config.yaml
model: "multi-label image tagger"
dataset: "regions of photos with short descriptions (Visual Genome)"
train_examples: 50862
image_size: 40
crop_scale_min: 0.5
horizontal_flip: true
color_jitter: 0.1
arch: "resnet_bottleneck"
norm: "batchnorm"
activation: "celu"
depths: [2, 4, 4]
kernel_size: 3
stem: "deep"
avg_pool_shortcut: false
widths: [128, 192, 288]
num_labels: 300
mixing: "mixup"
init: "lecun_normal"
residual_init: "scaled_by_depth"
optimizer: "normuon"
muon_scale: "match_rms_adamw"
lr: 0.0016
momentum: 0.95
nesterov: true
orthogonalizer: "newton_schulz_5"
adamw_lr_other_params: 0.0012
grad_clip: 3.0
steps: 8200
batch_size: 256
epochs: 41.3
lr_schedule: "cosine"
final_lr_fraction: 0.1
warmup_steps: 410
weight_decay: 0.1
adamw_weight_decay_other_params: 0.05
Rows from block 7, named by matrix and row number. Each number is 500 + 40 x the weight over its row's rms, rounded and kept within 0 to 999. All counts start at 0. Numbers have three digits each. After the name is the row's rms in percent of the matrix's.
# convs0: reduce pointwise conv (model.blocks.7.convs.0.weight, 72x288x1x1), inputs 144-287
convs0.24 097:506533513564559471524503521496524517498516473518477540506471439482524506508468452564573469483585485480466545490514493519537546495510439604526487534504456492547556484555530509451502504561515545567446496523492530503510480474581580508537528502517491606513483521484525573543464527492495524479461472474508458444467507523490460477505457569516520499449535551481503577492406509507390448448439538480475508494487526535450492550499469427544472
convs0.25 103:580479544530465535486527523540469461475538477430483442403542472405494535436515493541509551485484480502477476451543544523471541429510491566467545512490558531422573440490574509465487565486537485459564468539532485558467522477498464515496443594532501453501457432519500471530472490527477501443435568546476507479472502457520500510462522500502523524507426500521465501434464453465485481437473523573479507486490463474524463472504511492535533
convs0.26 103:523564512553498498514495542528455487477479444485494500495497510468479520457470525431459538534552491520470519480544536469503470545462398456475480497503555455489468490484466435461534558442514484488462472426463501625539517490435496527580444444517392535493552475519427577491484504527497496496444529490483452501494470565521528517491535550490537484450455475468480476502483584513481476440519534429479500480506420562544455510540623437527480
convs0.27 099:482481482535558405423515503525499505446457490527516530493508430475485538493433483585478457525522569473496530467478564520473446475517497419450539523417441468523463484519476480522539507425519469511439509539441422558495569513373484517530501508554480460490494509470542556455480565542481434462501419514483454452435553430501521514524487530473502504495489466527494475429536488514515489427437526474453475474492507455413495472499482513451448
convs0.28 102:549480515478475408484488459491525512502446489443451548492488568454507444458520545623514503494505481510619466513530507515514520488435424516530510455461470521534599473475516448477504521480559415514492518519535536478512491449503491490507483527440473536495573548504428478484554555451482509507495454497545539430504458512543561493562471514453463442455476584531453472473484578609497492532510456487517497455528491550481521544438504481538481
convs0.29 101:530475488537501514481553430462464527479491487462541507425514507504520527431521494513529459529500465510559570469487506527457496502518600533474543500496476512481518495512433484488483509427490495481542492431604450470585492592500539532496530546500493590546467553501528570605448504499451482501501488492531526502454487499528575481583453459478552526509475527491545483487436508416434498500465464542491473485410516554472557519469439531530504
convs0.30 094:503475460427470402407536554526589499511473510494499424437484572442455472500519532495559465601524492557537546502564490519475515499492545513520553525497460486484458565514551451508449501493551508564551431529482486512514491506465418529518488477552456516480476446480498549514446488530476495555522438495543468510532457499422554495485529506484495580466500517481459543522536565484573496434515470538527442506460495472437443479462497471538547
convs0.31 106:604560576508469466526499522580479514460501522505540480494462498548458421472536532513455438506531495551542521471460528571506535470444513508508473529510534528515476449518491397534495450547506520485471452513459531421409484522505429520509516472519466503551518536494512485470516469565457488559477426452497459459491556464571510528554545509554468570482608468495530451447505506490535515487476479450490469477498511512508505399532448477506445
convs0.32 101:474456482460492550517489492484525496440487477508469519453471473561455505518513462486481472455506458487493526519443423513521528492487503572484485512565609489515479435400518529478481489521524536490515471470493413546553462410536543519476499536492493555487538600555447533511428478502410513462462460548517516473473451545512531513598506476484520472448499445438490479454579502547506550492534479571564555513473502457481534519440487502494538
convs0.33 099:537504555514457521465438530515441431538573504516600498441459525473455578508553525519513520494509493461531475449478514529545451506527487521480518529488459496449470478498495594532514480549510434500413504457462515393500597493515518545502506485531509544480541530536476525614546474485502476471494485524470452432465550492504527519536471548558496509451437520442463479473559485488531437500490485479432514492513549489455504463496467492578467
convs0.34 101:482481516505520392471589459539520507568552539518498467527454532489565596525468445503471460569417441504583538480559480498488495509485445425487537501433459447499547468459509502525515532519491450489429491543518512464541514589462421500507543513526557497452496517434572525550539488460526486488474479556484499465507467464451469525448448505511456460492463479476536467460537484489514494490498498565455421556531554522479383474505530548593496
convs0.35 098:543463518553532444468476522494458495481491637529383475451489469456527493494544537493492456532512478507522482461537515490531487554543526503462479570477480436439522514487556436418483476510483594496508506468471465453524470495537463443520503470441564426445435516529485433434601510454438470529519439424488484445505513512531490509468473515516493477466489444536536456509480536477466492508477483474529477502509408537431449429472545512485425
convs0.36 105:487543457556496556438502505477507526456450440538519491501500489529474467493528586509474468520540464477472485476461530597561464499482503456433491529528538423449534509562491520548520564529507575474436499558431429511522512420465529458479461389512451449606537517474536443501474575552558497484490485501548471486521505473524486570474550491512466411439478463567505465489568538534555485424490491495591470528544562500519501557522431517477447
convs0.37 098:439475484492509562424491476505564479507494513500471506519482510497528510495478530541483544514578480477512560533521462463545485510528465512386507509514473496547442492462512447498443475517453510495437458505535428495479488487455544445421474553468526542477480497454543548497463491578513476503463622480473523517538478532557506443520477481513479488504428559441459478423464550489537506530459482476522446523410505537461570604473466493519477
convs0.38 098:482501481490473514449508476523490448437548494547517474435503530513464401442483582485530488472543600428583456490528539392505500475429524508543473478522564398518484429438487511474518483474540469570452516524535506408553461470508497474509450478483495455508512413494552518417477454448503545541447438496450488528545457494476469471473561500515470493481509517527443480489466455423493511485528524465490525448519473481486422450513572449490433
convs0.39 095:529549505507509476489516504492533541471535492532515531492481460514481595468476481463490482441459589438450427466477449467549463507444496530454454575475411445509474515453504522427385485469562539444496513585500579476510523598455518468471459545452501502547564446512473524544543527462507453577462411499502517568481577527536468535488514457527519450467492513484487410445482458477533528500459544549429502487528459501492461458544492458578438
convs0.40 097:581432563476494513577491530486489440478487389495446462539447475473483522484539475449463532499431544480440539461492465501453488499502481527466456540520528535548519549546493524457513432451490435485568428528491567477454547491539515412458463453474423553544407513468447547487520511494482447503550538537468513543468514548451457483513519446514432539512525503489488468589548484501512471412537514476479459521493506502502534473455478532507478
convs0.41 099:527563499483477521541529528506433561485467519476533501516464438497489488572480517444562470539500498507507488490488533454420582499495496508522528532458464547489485541451490494445491466547472513510491504505550498551495469648560553541489489443500464472485448400524469554511594517527461474452552441553513466500530483547480423519473494476428455502502561488472447452560463503455622450509558528492469538591472522503476501467559430479474574
convs0.42 101:534535533473536500551549435493517527485490447442490501579554482526501474484520541552488502499486518547486504487459461533575503500512467509487457635497528469525495461490534505483489468514501461460564477423586532498541509555470484498571482557480486547531420483496449550478506570402457508465420504464519466452459536517466484582559479512478517374473524526519588456456484497518490534469501492488503459449536473473489469454498479529522496
convs0.43 101:522524537551535469476480453503610510441461487552477449459494520526497505535584485415494544454609552455573525536445436541569504531494478524512450439429468456526458510498494590510508545459460540505528473475486525510573512504497490529491468457504475497518566525467497571498474502491493507448520482445493477508585587567479604467472468477496505447479523465448504440532411421489527472480561519471539491446520514518498487495490465525492428
convs0.44 105:494553542471543475523469547423475520507444544443496513564524489498466509481471504523438477508567472501406471520604446507513446483504523449478489535496468509456503516519521520534468530462470476544470504503530489474536484597473584540489540555549530509509520556475486475489505463474451465422458463497544542490492464507466449520585462547519480495493533537502565498514564542577517443512612515489543484491476489441566547526528518495418502
convs0.45 097:546461464513409605421541422445485476620504452454498508520486528459508501433502491480452479506501486475513492508503437485510490499430473544474502479576464561505472575496473568489475567548465518426506487490519497511542461514501447436566462427545477445515444518454546441479512482572543453562519558529467508565448483506447483464470449509501450477564487496448499425435510518510498474545532445498476533505525528423521518455474494469446479
convs0.46 093:557536595437477474506555419505497503420577513526470485503511535499543502500518508541495468481526499472532458517513490522431491593465478468511538498514497495483521522552416512457498472477499539484479384463488487528535523488545514473475496459546498557501533462497459535536501441470537507474543555428500516486528482469467494553477508541518423508484516508519551539482487535425494523500524456559487505474465565452508521547481539489485513
convs0.47 097:510550503564564521493515502495537552557492436506644490522468507520481425523504500548539502465564485449487511506438541503528449488505537477467516543499413492432496472480526606501476450541541520447527539507508511530469489498510549511488485468459523528547482479472527500465528516419526477525430443527514438530581508472461486486493427516453469546482475532412526444474471481500465516505439513482513516457478485450555486537459534513492532
convs0.48 101:519528452450510514565551526544573522453449439444504511486457420512491461516543403516518495482474455495505556479485500443455506472482584500390539448506540517531386523479458489458446496451479508475518585517499479540441461555551411507459565494551532497440572492558496507488487464537516488510512504467567492498581514519497602462513497446544518500513541435478507472509546498453479513457481537502611532424557469514426533544531502546474512
convs0.49 097:442469525547494459527499463463446454489469452536560563468503492505415552416499394460525529509548483491505457515502575500538568510533497531474493467520447504436464451515505451432527464522506520473574531450526519466471518526515431527431483482491468551496491469533506469483592546510541449526492442432492529458535492599486482487528528515587433484540578541498467496445497520507395443460517567501444468565551467530501533431460417499447520
convs0.50 101:451495425534478417523514455526570594456471440459434528434516528521547513466462546445469475487463472545489503538474521436485533521479441502462578451544455492525465584473477521417564466497461573459508514460502397478503483516488474554542499521463520476454468515488468489430476522505479496603442592477540511413517534528456443523426517504491473512451553499494602507472452492466509579493530457523449489527520491494508528498543553547567486
convs0.51 103:503553540419454469522519528446493463516484540501511523477457454489524511498493447529457469538428450454492453501416498490585483476533521504436428532474488404499518648516530433517557469506452504484495522473434565496501478491486578536569514529484507534564537553539513512499525552521548473543518590496516551462523543465467500497478482434477476509465514576522453490523569482600583503612468425495529459465488441488446520487521454486525466
convs0.52 098:617482532511490565514545584458451509488474518502440488476479556482484439455526521433550535589481433568573496481503543508471560532521511497571465445488482485497500500580459527486461447441524421478523443520476511472537400481517554493521470507450532505472489418463462501470490511450468565483519501499532535478496459561503513551481562487492556465468507435450507481503603454422523487446496460541531526519548559481540468443416520456500523
convs0.53 097:573531510488566512539486495491469510527554492434493501473433415582528510447523549492578509513455532403475518547518566454462467517512417527530543527494453564537490553485490502426518597465496458493456498468450447512524475520439518469526529520562492466558493505509465450451513424447497469516451517525478572497438528517441587434572499471463546488486523532470580507563530472415561554597477494436510495503524468448519501471572464534535544
convs0.54 099:525527488521522434504484434513485538498436467475429476491530504452534499483522532506546615473447557548544520461554446468568493509609504492402563545511504461493583475473584483465496447491537578554501542461455548555459509453490454421516518495547530471475488472503541467475434492489545520553482404534465433427486508594475475453522505436526417462474593506499456530501518620485539468455427501530460527540425479510491469502468464530445485
convs0.55 103:482540504470531469541485480496502477516551511465579486504483527485522540428517469440527584560479478520492464449468500518524545446508503512539546538481463428510530468546470543420475464488461547514522448450533521661538490487502512523456469466465505467533494426490491474469555551583521545586498507517481469484457481470562478560511450517449486479522467490518532479452522504476467476500529487513435516516510562479482524465453527493540520
convs0.56 103:500531509516479481626484456467527556507482461454506489468488498472536552493562485433606600422488524471528528501478481550422502570524541496531564540504460585486463435549499473462546516527515564522464509509487463511506543550544485500527522477511541508474486519501490492511516503486567504527421549502534459440529567475479526523521551555492497511499527505536507498489531420462472576524424483507600453463482533524435454466566468449500445
convs0.57 098:512431517555434475439519576520494568511519526480483460500465572490516524432553450491494485417459474491443461478503474546514517498536494502502473523607452465484461448467566468519598509552534528540525464538479467518447464484547515489559444530523519511519513528453474492518554467547490488425488478506508483475490489454537406465516418539550494530523497508561560511524479450486530475524479473493491476569501559572489485460511515537531526
convs0.58 100:471477509485503381508522535459484454571472516466492569482487516607478486502462565528518595509529479457524535475404532485491447428492498432490507563562481433443501586503493483478462545497445438498468463441538531424587407478533449495523501480505555516504471509540561524569534449529500563447545485483460531522517515496517443577510545506516525470479455535467402533469447532476527483546482507499536441533492542492529428496539456499459549
convs0.59 098:451498522541584447525567522474502520492526450461505450531506568568484563499521415463563531506512472495616542439509516507489481421526458515420444522473475563539507473448489522507518527448478454478498523564475476524450470497507487479495527558491511512540479495513414526535510568472506518496527430537497471457474500421457455551486442559471510460477513483483501477469488495532538517503530507499606501513514528531517469542478512541531496
convs0.60 102:503487477393482465547506500553420434567468458506466486461485508551463497435423475494450457490546540515472493480496496522486478468509487475489558569433450464425478567487448469461493491536574509546480484464486498541472510529503448514477488532442421424565478594488473450443486539571471554504533488447485494487562479401495458516397488509472538478525444504490510449488477468486499551436468538463469532473455571415473445483437513503524574
convs0.61 103:387523484481519486489535576527452540502494515554577501476516514471475524489420510544488530460422464546506548487509548415477440437564526528518581553561490455478487445446440493495514507442485470477507517433424451498500556491494464588601506537491577487421467618529467533520480424538445521440432486483475497533521535516525463555450453523460483502440485469488515436556474488523574522522471543502463461443499513441499535484507529455492531
convs0.62 100:512495524482448483461490506589466549517455495482516474534500559524482481495555540463511523523536525572468552554558454479518474485510496546515483488560475472446584440531524500459529576514465494500555513470510543446460473493549491403479484529511445497567452529525502515493430474543516541468486439549498473517505463481424528521447510544495518487552564594440594429470482552520549533457567477527524563457571439433469564536485522548485449
convs0.63 103:489446442503522433493509446456451513510509432501538466506496517445438519535531525513456469443458494437558464537510495433485479456466526508508511557458450482421480500435507522477460444532501547502460542466529518425471445478504480497469517465480487455479471482472492504447499505467485466599494436529422527442452476572606505446527486508554527533439505596448466524499492457487486556514509574480531502576523533439497455487537476557523526
convs0.64 096:494450564493537525531526581545531516520536503495531501458465436614492491469503419478464533521514514566496531422516526506513447448446446434501454476504433560463536514536475496504453490512516492482473520436488440577444559528477496541563549464495478504481528468494548442619453534485547496524581508509522501562481469492536534452475495494545496495454420560455531583515450573500430502430589513454549496536504489560453497492503494546469405
convs0.65 100:539446457472476461436492424449497551538496463449585473522467529523480503484519552501456495510452497482504437496479469473479470489462531548448526511470491561461422525421523521497473470565489501510468451509464608484537525494431566588466485508516476497474541531519506481439512470481416546408526494464500519506450557530521491518504518484544498477493464437536479522484510483539529514443551426481538479530450446530479445455488499426519430
convs0.66 101:439520532517481574519441489463507530522517437566521474528567503479534472511472473499460460467542425479507576486473465494470549520470532586553485523436441463492450524507429530465502490454405512470410553475503520461472487555550527555467423518443510471497450527500511521457543507458505538413550531573501543534471482469536482513455482456566506528520465489560595508494465500536505508561520463433407497494428579413532540495527436497580413