Weights of a small multi-label image tagger: norm batchnorm.
Rows from block 2, named by matrix and row number. Each number is 128 + 24 x the weight over its row's rms, rounded and kept within 0 to 255. All counts start at 0. Numbers have three digits each. After the name is the row's rms in percent of the matrix's.
# short0: shortcut pointwise conv, stride 2 (model.blocks.2.short.0.weight, 192x128x1x1), inputs 0-127
short0.74 103:065143123132139154122090109122097137143113134144119178116156074128156122144094099143106176133083102118119137106142140108160155146158092142130119115149143137094099144120102104145084100105126128154152090137086094103128110137180091098100113118120087109081121120164132135148117152136108125131115121098111166170173152118121108089129147149127130150115138116128109134108135126125128178112162
short0.75 105:125150124087133162104127110123111131086150144147118122114133112148138130127115126129159126133123145140147166101134092118148133092120105131083172154114118109127133114090180133123104141153110096113100118098122100146116166157174110130164119090131135140129183105162131116098131132093116101092085092145115138108152148123113095120126123147197137172152117135058146108105123108117114160115173
short0.76 099:115131106114140135156131157107108150172132103115132136095115112145136103125117125130144131138107104120124118140167129130110172090188095142136161117085121143139102143152154118157149125078126170109087159096112142143139147106167111136170149112124124130101129117130169167137162100142104118105118123143108111144150115110190072127107103150152155172106139163088111162132155093147175114135132
short0.77 105:110118148109151165135130140149136118104179137112086094115136123149112111127132139178117153144116118086112151113151146127129145147135132108112163143150113124202135136077126099112148105112142136112149193147114140098125086176143113144099127086082114127137115126090099121113106124111108145127167099134150151152081153152118115140101174120147098104173111147138132131082146131132133089148141
short0.78 105:102156129094114103112161146115108129135144147134154139103159159143139145126131120180102138164103140127096122128094128150128129137136099127110109159156117155124130138148128122155139134105104165087079143087140096147111062144113148116104182098119124189108091145112128112139109099131098173120120077124130121104092173124100134107107160139098144149158147141132129113136103156104160121077120
short0.79 098:116126121084127112140104128132137146108138158179128122138131145116137148119126089083114127197098154154155137179129123146125116107137139114116125112118136129148096128144124103112098131106132132121159125138098133139143155120134091151105148171154133117100178145113167099124114119140198160136134128129122151116067104133152136122159094113154137149108148064151102138156134110138145207137148
short0.80 098:116175163129097135103121100125120154141171139169098124115154166132129163128089109144164125134158164101123163157145127169155116147134154135134154121153109133145094090111105126120136136116074105032125133096158151128144139108132187139142110136113124123092117146145155123087111109129151139150106122142122136134131162118111110142140112118096136149142137157119143139112118201135108153118109
short0.81 105:129129096128124106107100144119140115123144105116120150105115138135101138146157135149150128161120124143121207123147111126102105109126121144148118161144125137160159082114129114160106094125151107089110111166113139132097133181127088129106127096112113117126129139152138107096112170084068106153149144138161098161141116119113180124159135091140103114131087145120137141182159135125114123065091
short0.82 104:090133100071116112120160157129131119158170111133103154109167091109103090132094097104140105119127134141110091096143145097093110074125110110131144139143121132102124145163145100108168134119120113137107121099133135162127091161110137105136117149126104145103097141124113155124123074151159107163110124152123101128129106100143123143137172190139115117107147147100136117132112071096183141113118
short0.83 102:132157172102143098107149172143138130110120141116093152132148097149098089163115114149137153115134147085116162070114126144135124132125151156116134169096164113132136108115092119158136161083098123145108122128128104126138107103142124094143116092106172125089166148071146144134126159117110122122107096125121185157163148158120134171083161167096136109108144113117138123118134134132120156107151
short0.84 099:100127110133133139092156100148165150089116135150143161099119123149111118128117164113121115140124126099188147143134150141140119124160136093137165107087091129075123117128125121107131145136106155096124148086097164101131107085190160064169112119151162167103133160118103107121116089109096159117139108133115124099125149099089120161118130110079128141167128124109118112119141120130103106122128
short0.85 100:108115152097115139123152136115132139140185128096121150187132156150074157134114108120136149114124173111134150133113133130132109139167065120132132126095106166105135176134148111128163172104105110097133095125116099142142111129106132135125186133121146110124146135135186110137097132158130139117136143162083139077100141115138118122111109143166184168140126088163097120107140132132133147140101
short0.86 102:136130131163117107133094128142111119129111116117122108116114147156170130148127116088128148092142124109053117116187125137128161088162098113138126088118092089110123110157100111125126097123137126114079145099163141107135135107102140085113080160118137103140078151148102150106128117107131099121120102156171076137124148115131127112097151089168129119161117096115127115179115125113143138107100
short0.87 104:136115106147098105146146118097094121107140108099152149146115130122097142096085138189122107129098147112136129107193110150116125140113100132151137115097113119091113098166124115155129150155168174148098082087167129095104138108146162125149121122102096147162172166118128136119146137115158134122145123103086129127135158119109146111089166116164134113133115118145144151135113169124172168156123
short0.88 097:113130116117134129176157149153110070105100158097135140123116112096155150115160162101095145109146110108149141145138157115100109180145111103091129131075088145128113134101145132098156073108056144138136109141099104138138128133162079132109138122106116088163123161143147105152146129132155164130129113126166135126099104093163101113132125142148134116129109175107117100128154092131139134144143
short0.89 102:116149171182121134141129139070169126085081113136132109128129130122137105115169093105140104113104088093169138104116107118110156101134142111126218213124139145125135103128151126148140117116133142139135126096086142127143124122114066123103081107134122137134167120135139116116148082113131129108123137110132124130151130124147120159128142132083123161133161120100108118120114110156147113123128
short0.90 106:094106128125150132118130138143092115119141158105091118102145147204139111128146148170176129123120157085107138166131094130128134168134105120133118112124146179127123151181101107105124114074154083131137107111110139146149116162133146129136134133134102116098093117149154180133154165139070140142095128099106108122094195138131099113149118120135134097146146148111150125125109106118122158112125
short0.91 113:100100179113161143127091138140085154103168152082121140088103097128093142120132114111110150134123108123151143120133152148140137169111139147137131099120093120150123128139122085149124123141127140127121136078058097096119123138162137125141129118137181099151138126137134134171127191106096153138149138126119138089154143085140100093133138083112111136118136090119144150138133160132110173104172
short0.92 102:104114124148120123061129113075119141117082113103126129151140123114117156133131161141125121170125096109141095082154062105158168170138124118096166122110147156143077118106138130124122106122107102100179128109138104143128131102109115132111119144091142118119107093134132155086111113114122151123141151145124185166112139104091118120189128092141092133137141132123140120163122127097149141099140
short0.93 098:114140111155097085110117137119124086095161151135118142108170095097146136134144123092135106098132137111159135122106099138094138121127150107140083155152169171096109067089109158135127117129093123109171116154111127098111118146147153122144185151135206141127153142145114108149099123104113119084127116087121126150086115124110117120145133119138133127131151144124145149128127095137141086074123
short0.94 110:130157131107119161121153127094141156176164121122149133113156105126100131150151133131139119131120107145148105108135113139092093095122139153084184120143137136084080104123138128098103131102108115076158147073138104104140114147162127096132118162138125146163090132131155115095090105117113123118117125138097129078140118103125108168121138107134081103202115109135132097138119120093098096138125
short0.95 097:172121111131144155125094163121154114123099153129135127126127139153108118182157136098182112115120134154145171124124105120067163158122164132090126155124156183099112141048156111112126136129158096117147101106133107112123138114116128144109193119112123149070130119113113093136132115124095107100146128140135154097132109128091120110125128152117130120160129186134142105109132134099152109142122
short0.96 103:097066119113086123154108145106181179150129145119103124125118136149143133134157150160123144175105118101172161101097131132104130151141176141124115096090135151125117139131108138146190095174181134109103135114142132140153100150094153123169093173137174135102143146135132145122098124136123117122131154110141158138100092151115127085121107120112100124139143127135127166149142116128136092143113
short0.97 107:109150114122131117121141143123080089141144111105112139119141099102189111095122108086105121082116088133125096118139125120143138154124141142126135143137128097124175132149098119113108126137117091157125099144121105133131144137149125119138134078124119169100141119059149106147136163116091165101142140149133169120136135124111088169162162108186150088138142098108142140172134143096105154093162
short0.98 103:118116130120152201132154158105079154149111122121123121131137120141126107129097157121130113095096137101110163186091141152142096128178129110098133153158147134102150146129097178146097127105121155107144101098155126135148103114120160123084134134122128115141161172151107112114135118142140073146120123112163141078151123113108134092177176139118098124165137116098131133112127134117103173134120
short0.99 097:136122145096146150155102146076140098116128125145140146110116114101127123114155116102130114134132072128126158084148084143117090167131147111113138130115101190162158165079138138166096081139149148093101140094087146074194138123106135127109121149123118105109108147122126123122106121173131147149128100092133119102160101110147102126164143109116109139141122132104115154093143122120152145156109
short0.100 102:087122161100129133131127126166164121127126146130097138151168151127093131140145099171099162147129152131139168119146136075157096149132098103113149131131077137116163148140162145152155158118160121103141124113137088160126179123170093133125137116120153099108142127177128097131134121152110109110134111118093083122096182093090094096121134135157153121118142130140082146110165119111149112152124
short0.101 095:138120155135126163101120145124119116152067107110114103146116154176115132107177129133126116114105097116173186141120143098145146165115105112170157161137110125157137148136128130121143157163101141181169153139133147115138147166164127111107122055148148127118132101145163143117096102112127137096114125124130182105129126161159165113102120119112122104115159148106120132114104109085115096113121
short0.102 096:170153153142111114127143093153150113115109146170148135114167134179107117123137134118144169151159132112134120120092139125111127131137078128131139201109119116078158149161187101123143121110143141070175190125105105165148133129160115099105144126142168129156158161109104123124158154142136152142158117124134128143088111104107140143166103149133119103137137142151141124138148132142145114094122
short0.103 101:116167172164072109158165102146130122151122111160157132138150114134139136108168132117136134107144132074114119128102135121086131156184153135140168122098125155118108086097086114135135099138103129137116114139083173121129123087122136136122110133157147164160123156157149108142132152145146146173150138092123139133117111095118154134100171143112115143148144102126079182112150118148102145092136
short0.104 094:122124174109158171128144127111128117090150181121127115174084145153104134118121145160091134136117086133144091111127139136079173130129080144142145130072108124092131145067133138102097109104119108156085063129148158125147169105141141128159162090113141120135133151129148101125078130128114122129093124121117137115131114139126107089144114101093156147151101122130119129131128125154123112129163
short0.105 100:168109138107111128116118112111122131123141135108110129118103122124124131145093169137143166102142118111151099118122127132087116072131107097161132139103135158147208109123121139120107171103169128069112122120159076113124110153130128115073114166156148104131167164139159141146152114101130146153120129131113099122094106154160166145125141109139131129108122113155169086130139103137192111138117
short0.106 098:148121170104130138104171150131146137078140162141151179133097135151122114116135108108135155115136179091140135122118137088148147107129102121110126108121116115117192157119091136081122087099123087109172098083127165100147111148146124112138113154101102128139152144140155142115113110143131130114128069152065116144116156124098112141127096128115116141158122093133104150145095123115093119101094
short0.107 101:085112097122159126148153117089113118133192122081135092132113137160131117122137125167107113116129139111138082087124138154103118123138142122135111153165125163184136120088089152130152135158125157090165147147114125113120161100138120129118154067132152092118157128121116138149121123121133132172119146137129119131120136127140155115141194133118105103155102188131128130070121140171128152099113
short0.108 098:150096100125138146122163105122126120097147128139098113111104169173140135144141158150107137156110100131110124144163142106091140165148175138119148152114130127158120147141139116156229118127144175128128153124148100140111156108132141106184162144095158119119114120130154134149093139152126138127141176133167145109144117130141116146117115127083095136104100125115068158127152143134128112086102
short0.109 092:159153138088080144129129111087131098167183121129166137143131128132150070129139159138113120140157104120121092099186071141132108129109117125137134120102128167102134097134140104123113114120128095138138115130134106114136135129090175129113116129096149150162111138150131150103111132134182141125146077102117122141131127129125135129172173107178089121140149096130145075140141156086155113151113
short0.110 105:156145145121118148140157131142159133123102135107128157096106088115149138112135134130071151125077150120144128140145098156123121122095132110147193135136132134156181134111121175113116180110122113142088107159088125132125096108098139127139134148094130126114118118113118131129132104115172177128132048140095142163105130105095084139117148124117151117157084142109121152122187137111142121124144
short0.111 099:146137127132136138118112108120150110106143101130114103128150126119118094069157128166139114135100169138096132116142109094094176110119160164122134127100212178142128125125109167131085120087076124134178098112106109105143112151142115137133177125113105128125115110121161161144123082125106153104148135133119124128122156139092111102153094109138133105138163183151143150105129090131118127115131
short0.112 100:135121147137152096145114142156139150105154120106130140168126119183096147139129100095111147127149161112132138160107132156104071116104125131183117142123107132191134137114060171150131122128143128107102139108161147138140124179167130148113121106126147138125129149116146157136159162146111165155165166094163147093120149168154162161116116126117125115129164143146096101120116120164120092127130
short0.113 101:142126120147128133101154121157146101107128151135135122161124117125133150124129143171095120124140121121185143168139183100164135143069120111119090147134144141143134145119122114134138099160136077142116119146098100120142054168119138133205089124143131107111166112123172079127124167140157109126097135116124138142133115156112128131176124118148094123136150143092142109153123091161115103148123
short0.114 100:141120124140160151125139146128117106114122166137100122159130119103164117136147092101156155067138123146111123084149087135111149140149157120104122109125103170134125118130140146159140111107112125168117120123142137124132088107158130154089148097166138132097120142149151143120146209094134068129074110100179146143137112154109125133140168138159137117098109094096140159114137129089147160126150
short0.115 105:121107143134112136105136132146138120098134130112089098087113162153117165141132115134104125122132120148090137099136096125115122143111116112124128121104124108142169148120099131154139159144131106154120129106116106107123122109158147102064125095121167172138187105157094150136135097118155125088120119110125095160103117121105127141107143113154098099067134102174163110198116079112174151105116
short0.116 108:112107113127118107129111143158117089125144101117081133093127131137125122160126155117137138065137098113132159163098172116140163121140150094167148160147131121136112116131153110142097111085108126138172112183148138147129122144141133132115205121116164090132170155114132131143111113121125109126133093110172108114145119116143116118150139124133128142132096120147130087068155195118150133122085
short0.117 096:129153095119111054099106133118117141177140158102076160116140134139143158141114134143147139098148123106167152086128137142134102122149160108131127127144115138159140125140120106092162158127165114139135141154154116127119161112114105151088130141111170131159091126122123134152135089142171112127143142146118143138100136117088111106103104112140136112210129114122140135079125106099194144123098
short0.118 101:109120126141147142121136134155130125110122125104146107148098116178124175131098146148071163119102124156137140120133110038140120144107108096119075134142101102135108127143120113101082113147127114132149096133133139101106123131097111132090105096173134120130114115135132158192130105109161127081143158124098140105132122132103116168138111125101138126129106111117100121141159171103155108179166
short0.119 093:138087122135109136130115111122160107109119084124155112132111151134130154102123128104145116125109127088107168196141131123134194159127143117138148102166093130123115062106157084115119141155135122124126158124084113130068093167086119140138139178146123119110129120124119093124127165063105129145131118106134120120158122155153132167131107082114139163158093109128119122119125129145128161130119
short0.120 099:151103111143115128141144127126131159109081086109103120123118079186161096129146184153088083065143113099122117113127115086099119083136139142117113159108109125135113124135116100123102141130072110068128118144151136122137125156163124110117084161128118110137119127125111107142123107135141077149137115143146141121189130126136127080131133128126128142121114140093072106136158162109125135143138
short0.121 107:153140149130108126144165134114168143085171149126145128114115139143161093108154059124145092146118110158156128114153120112141128108132106182107105151108151143126146117132097143085142109169080129120086104128153184139152117134156184142165145137132138123091136120178143143143130100141143151148126124090133111110151133122146162164117131133113123155141109115103086105129102137102078114161126
short0.122 105:149126115125107197135146138149099108111110131105148138143128126107078084141150120078144131098121132148118105108076144109110152155092112150086131136144113124131187135111132139162137113132134171095133146120141083135127126151162149122120135181153097106104147163120140164125091170133105069117133125122143130088105120133161137143141120118146143137124136105085188137138147152114116145090140
short0.123 097:152094107118156121162118125067133150133106127116146161135122123169139135138127128136109123171111069153137143138123099141145096101087111119118140147091128104104119177138148076114080135142118145125112151109128111118135109152171096083095104129089127124114140099137138131167131150143150177148115093099124122126124121129084167129103113112085163152161112128139128078139104130098151148162095
short0.124 106:092123157119126137140136143136114133128114142132121147107135137121157158139125111122196143160096102092135105120099121135125115140142140110098157113165102088137146110111142117156131103129111129096143169141144166110082102074125113145059123134111122133190079136135133100137087148124124142129163124144117117089140143129097137117090129182169143175136076107133102126126166097107117114150136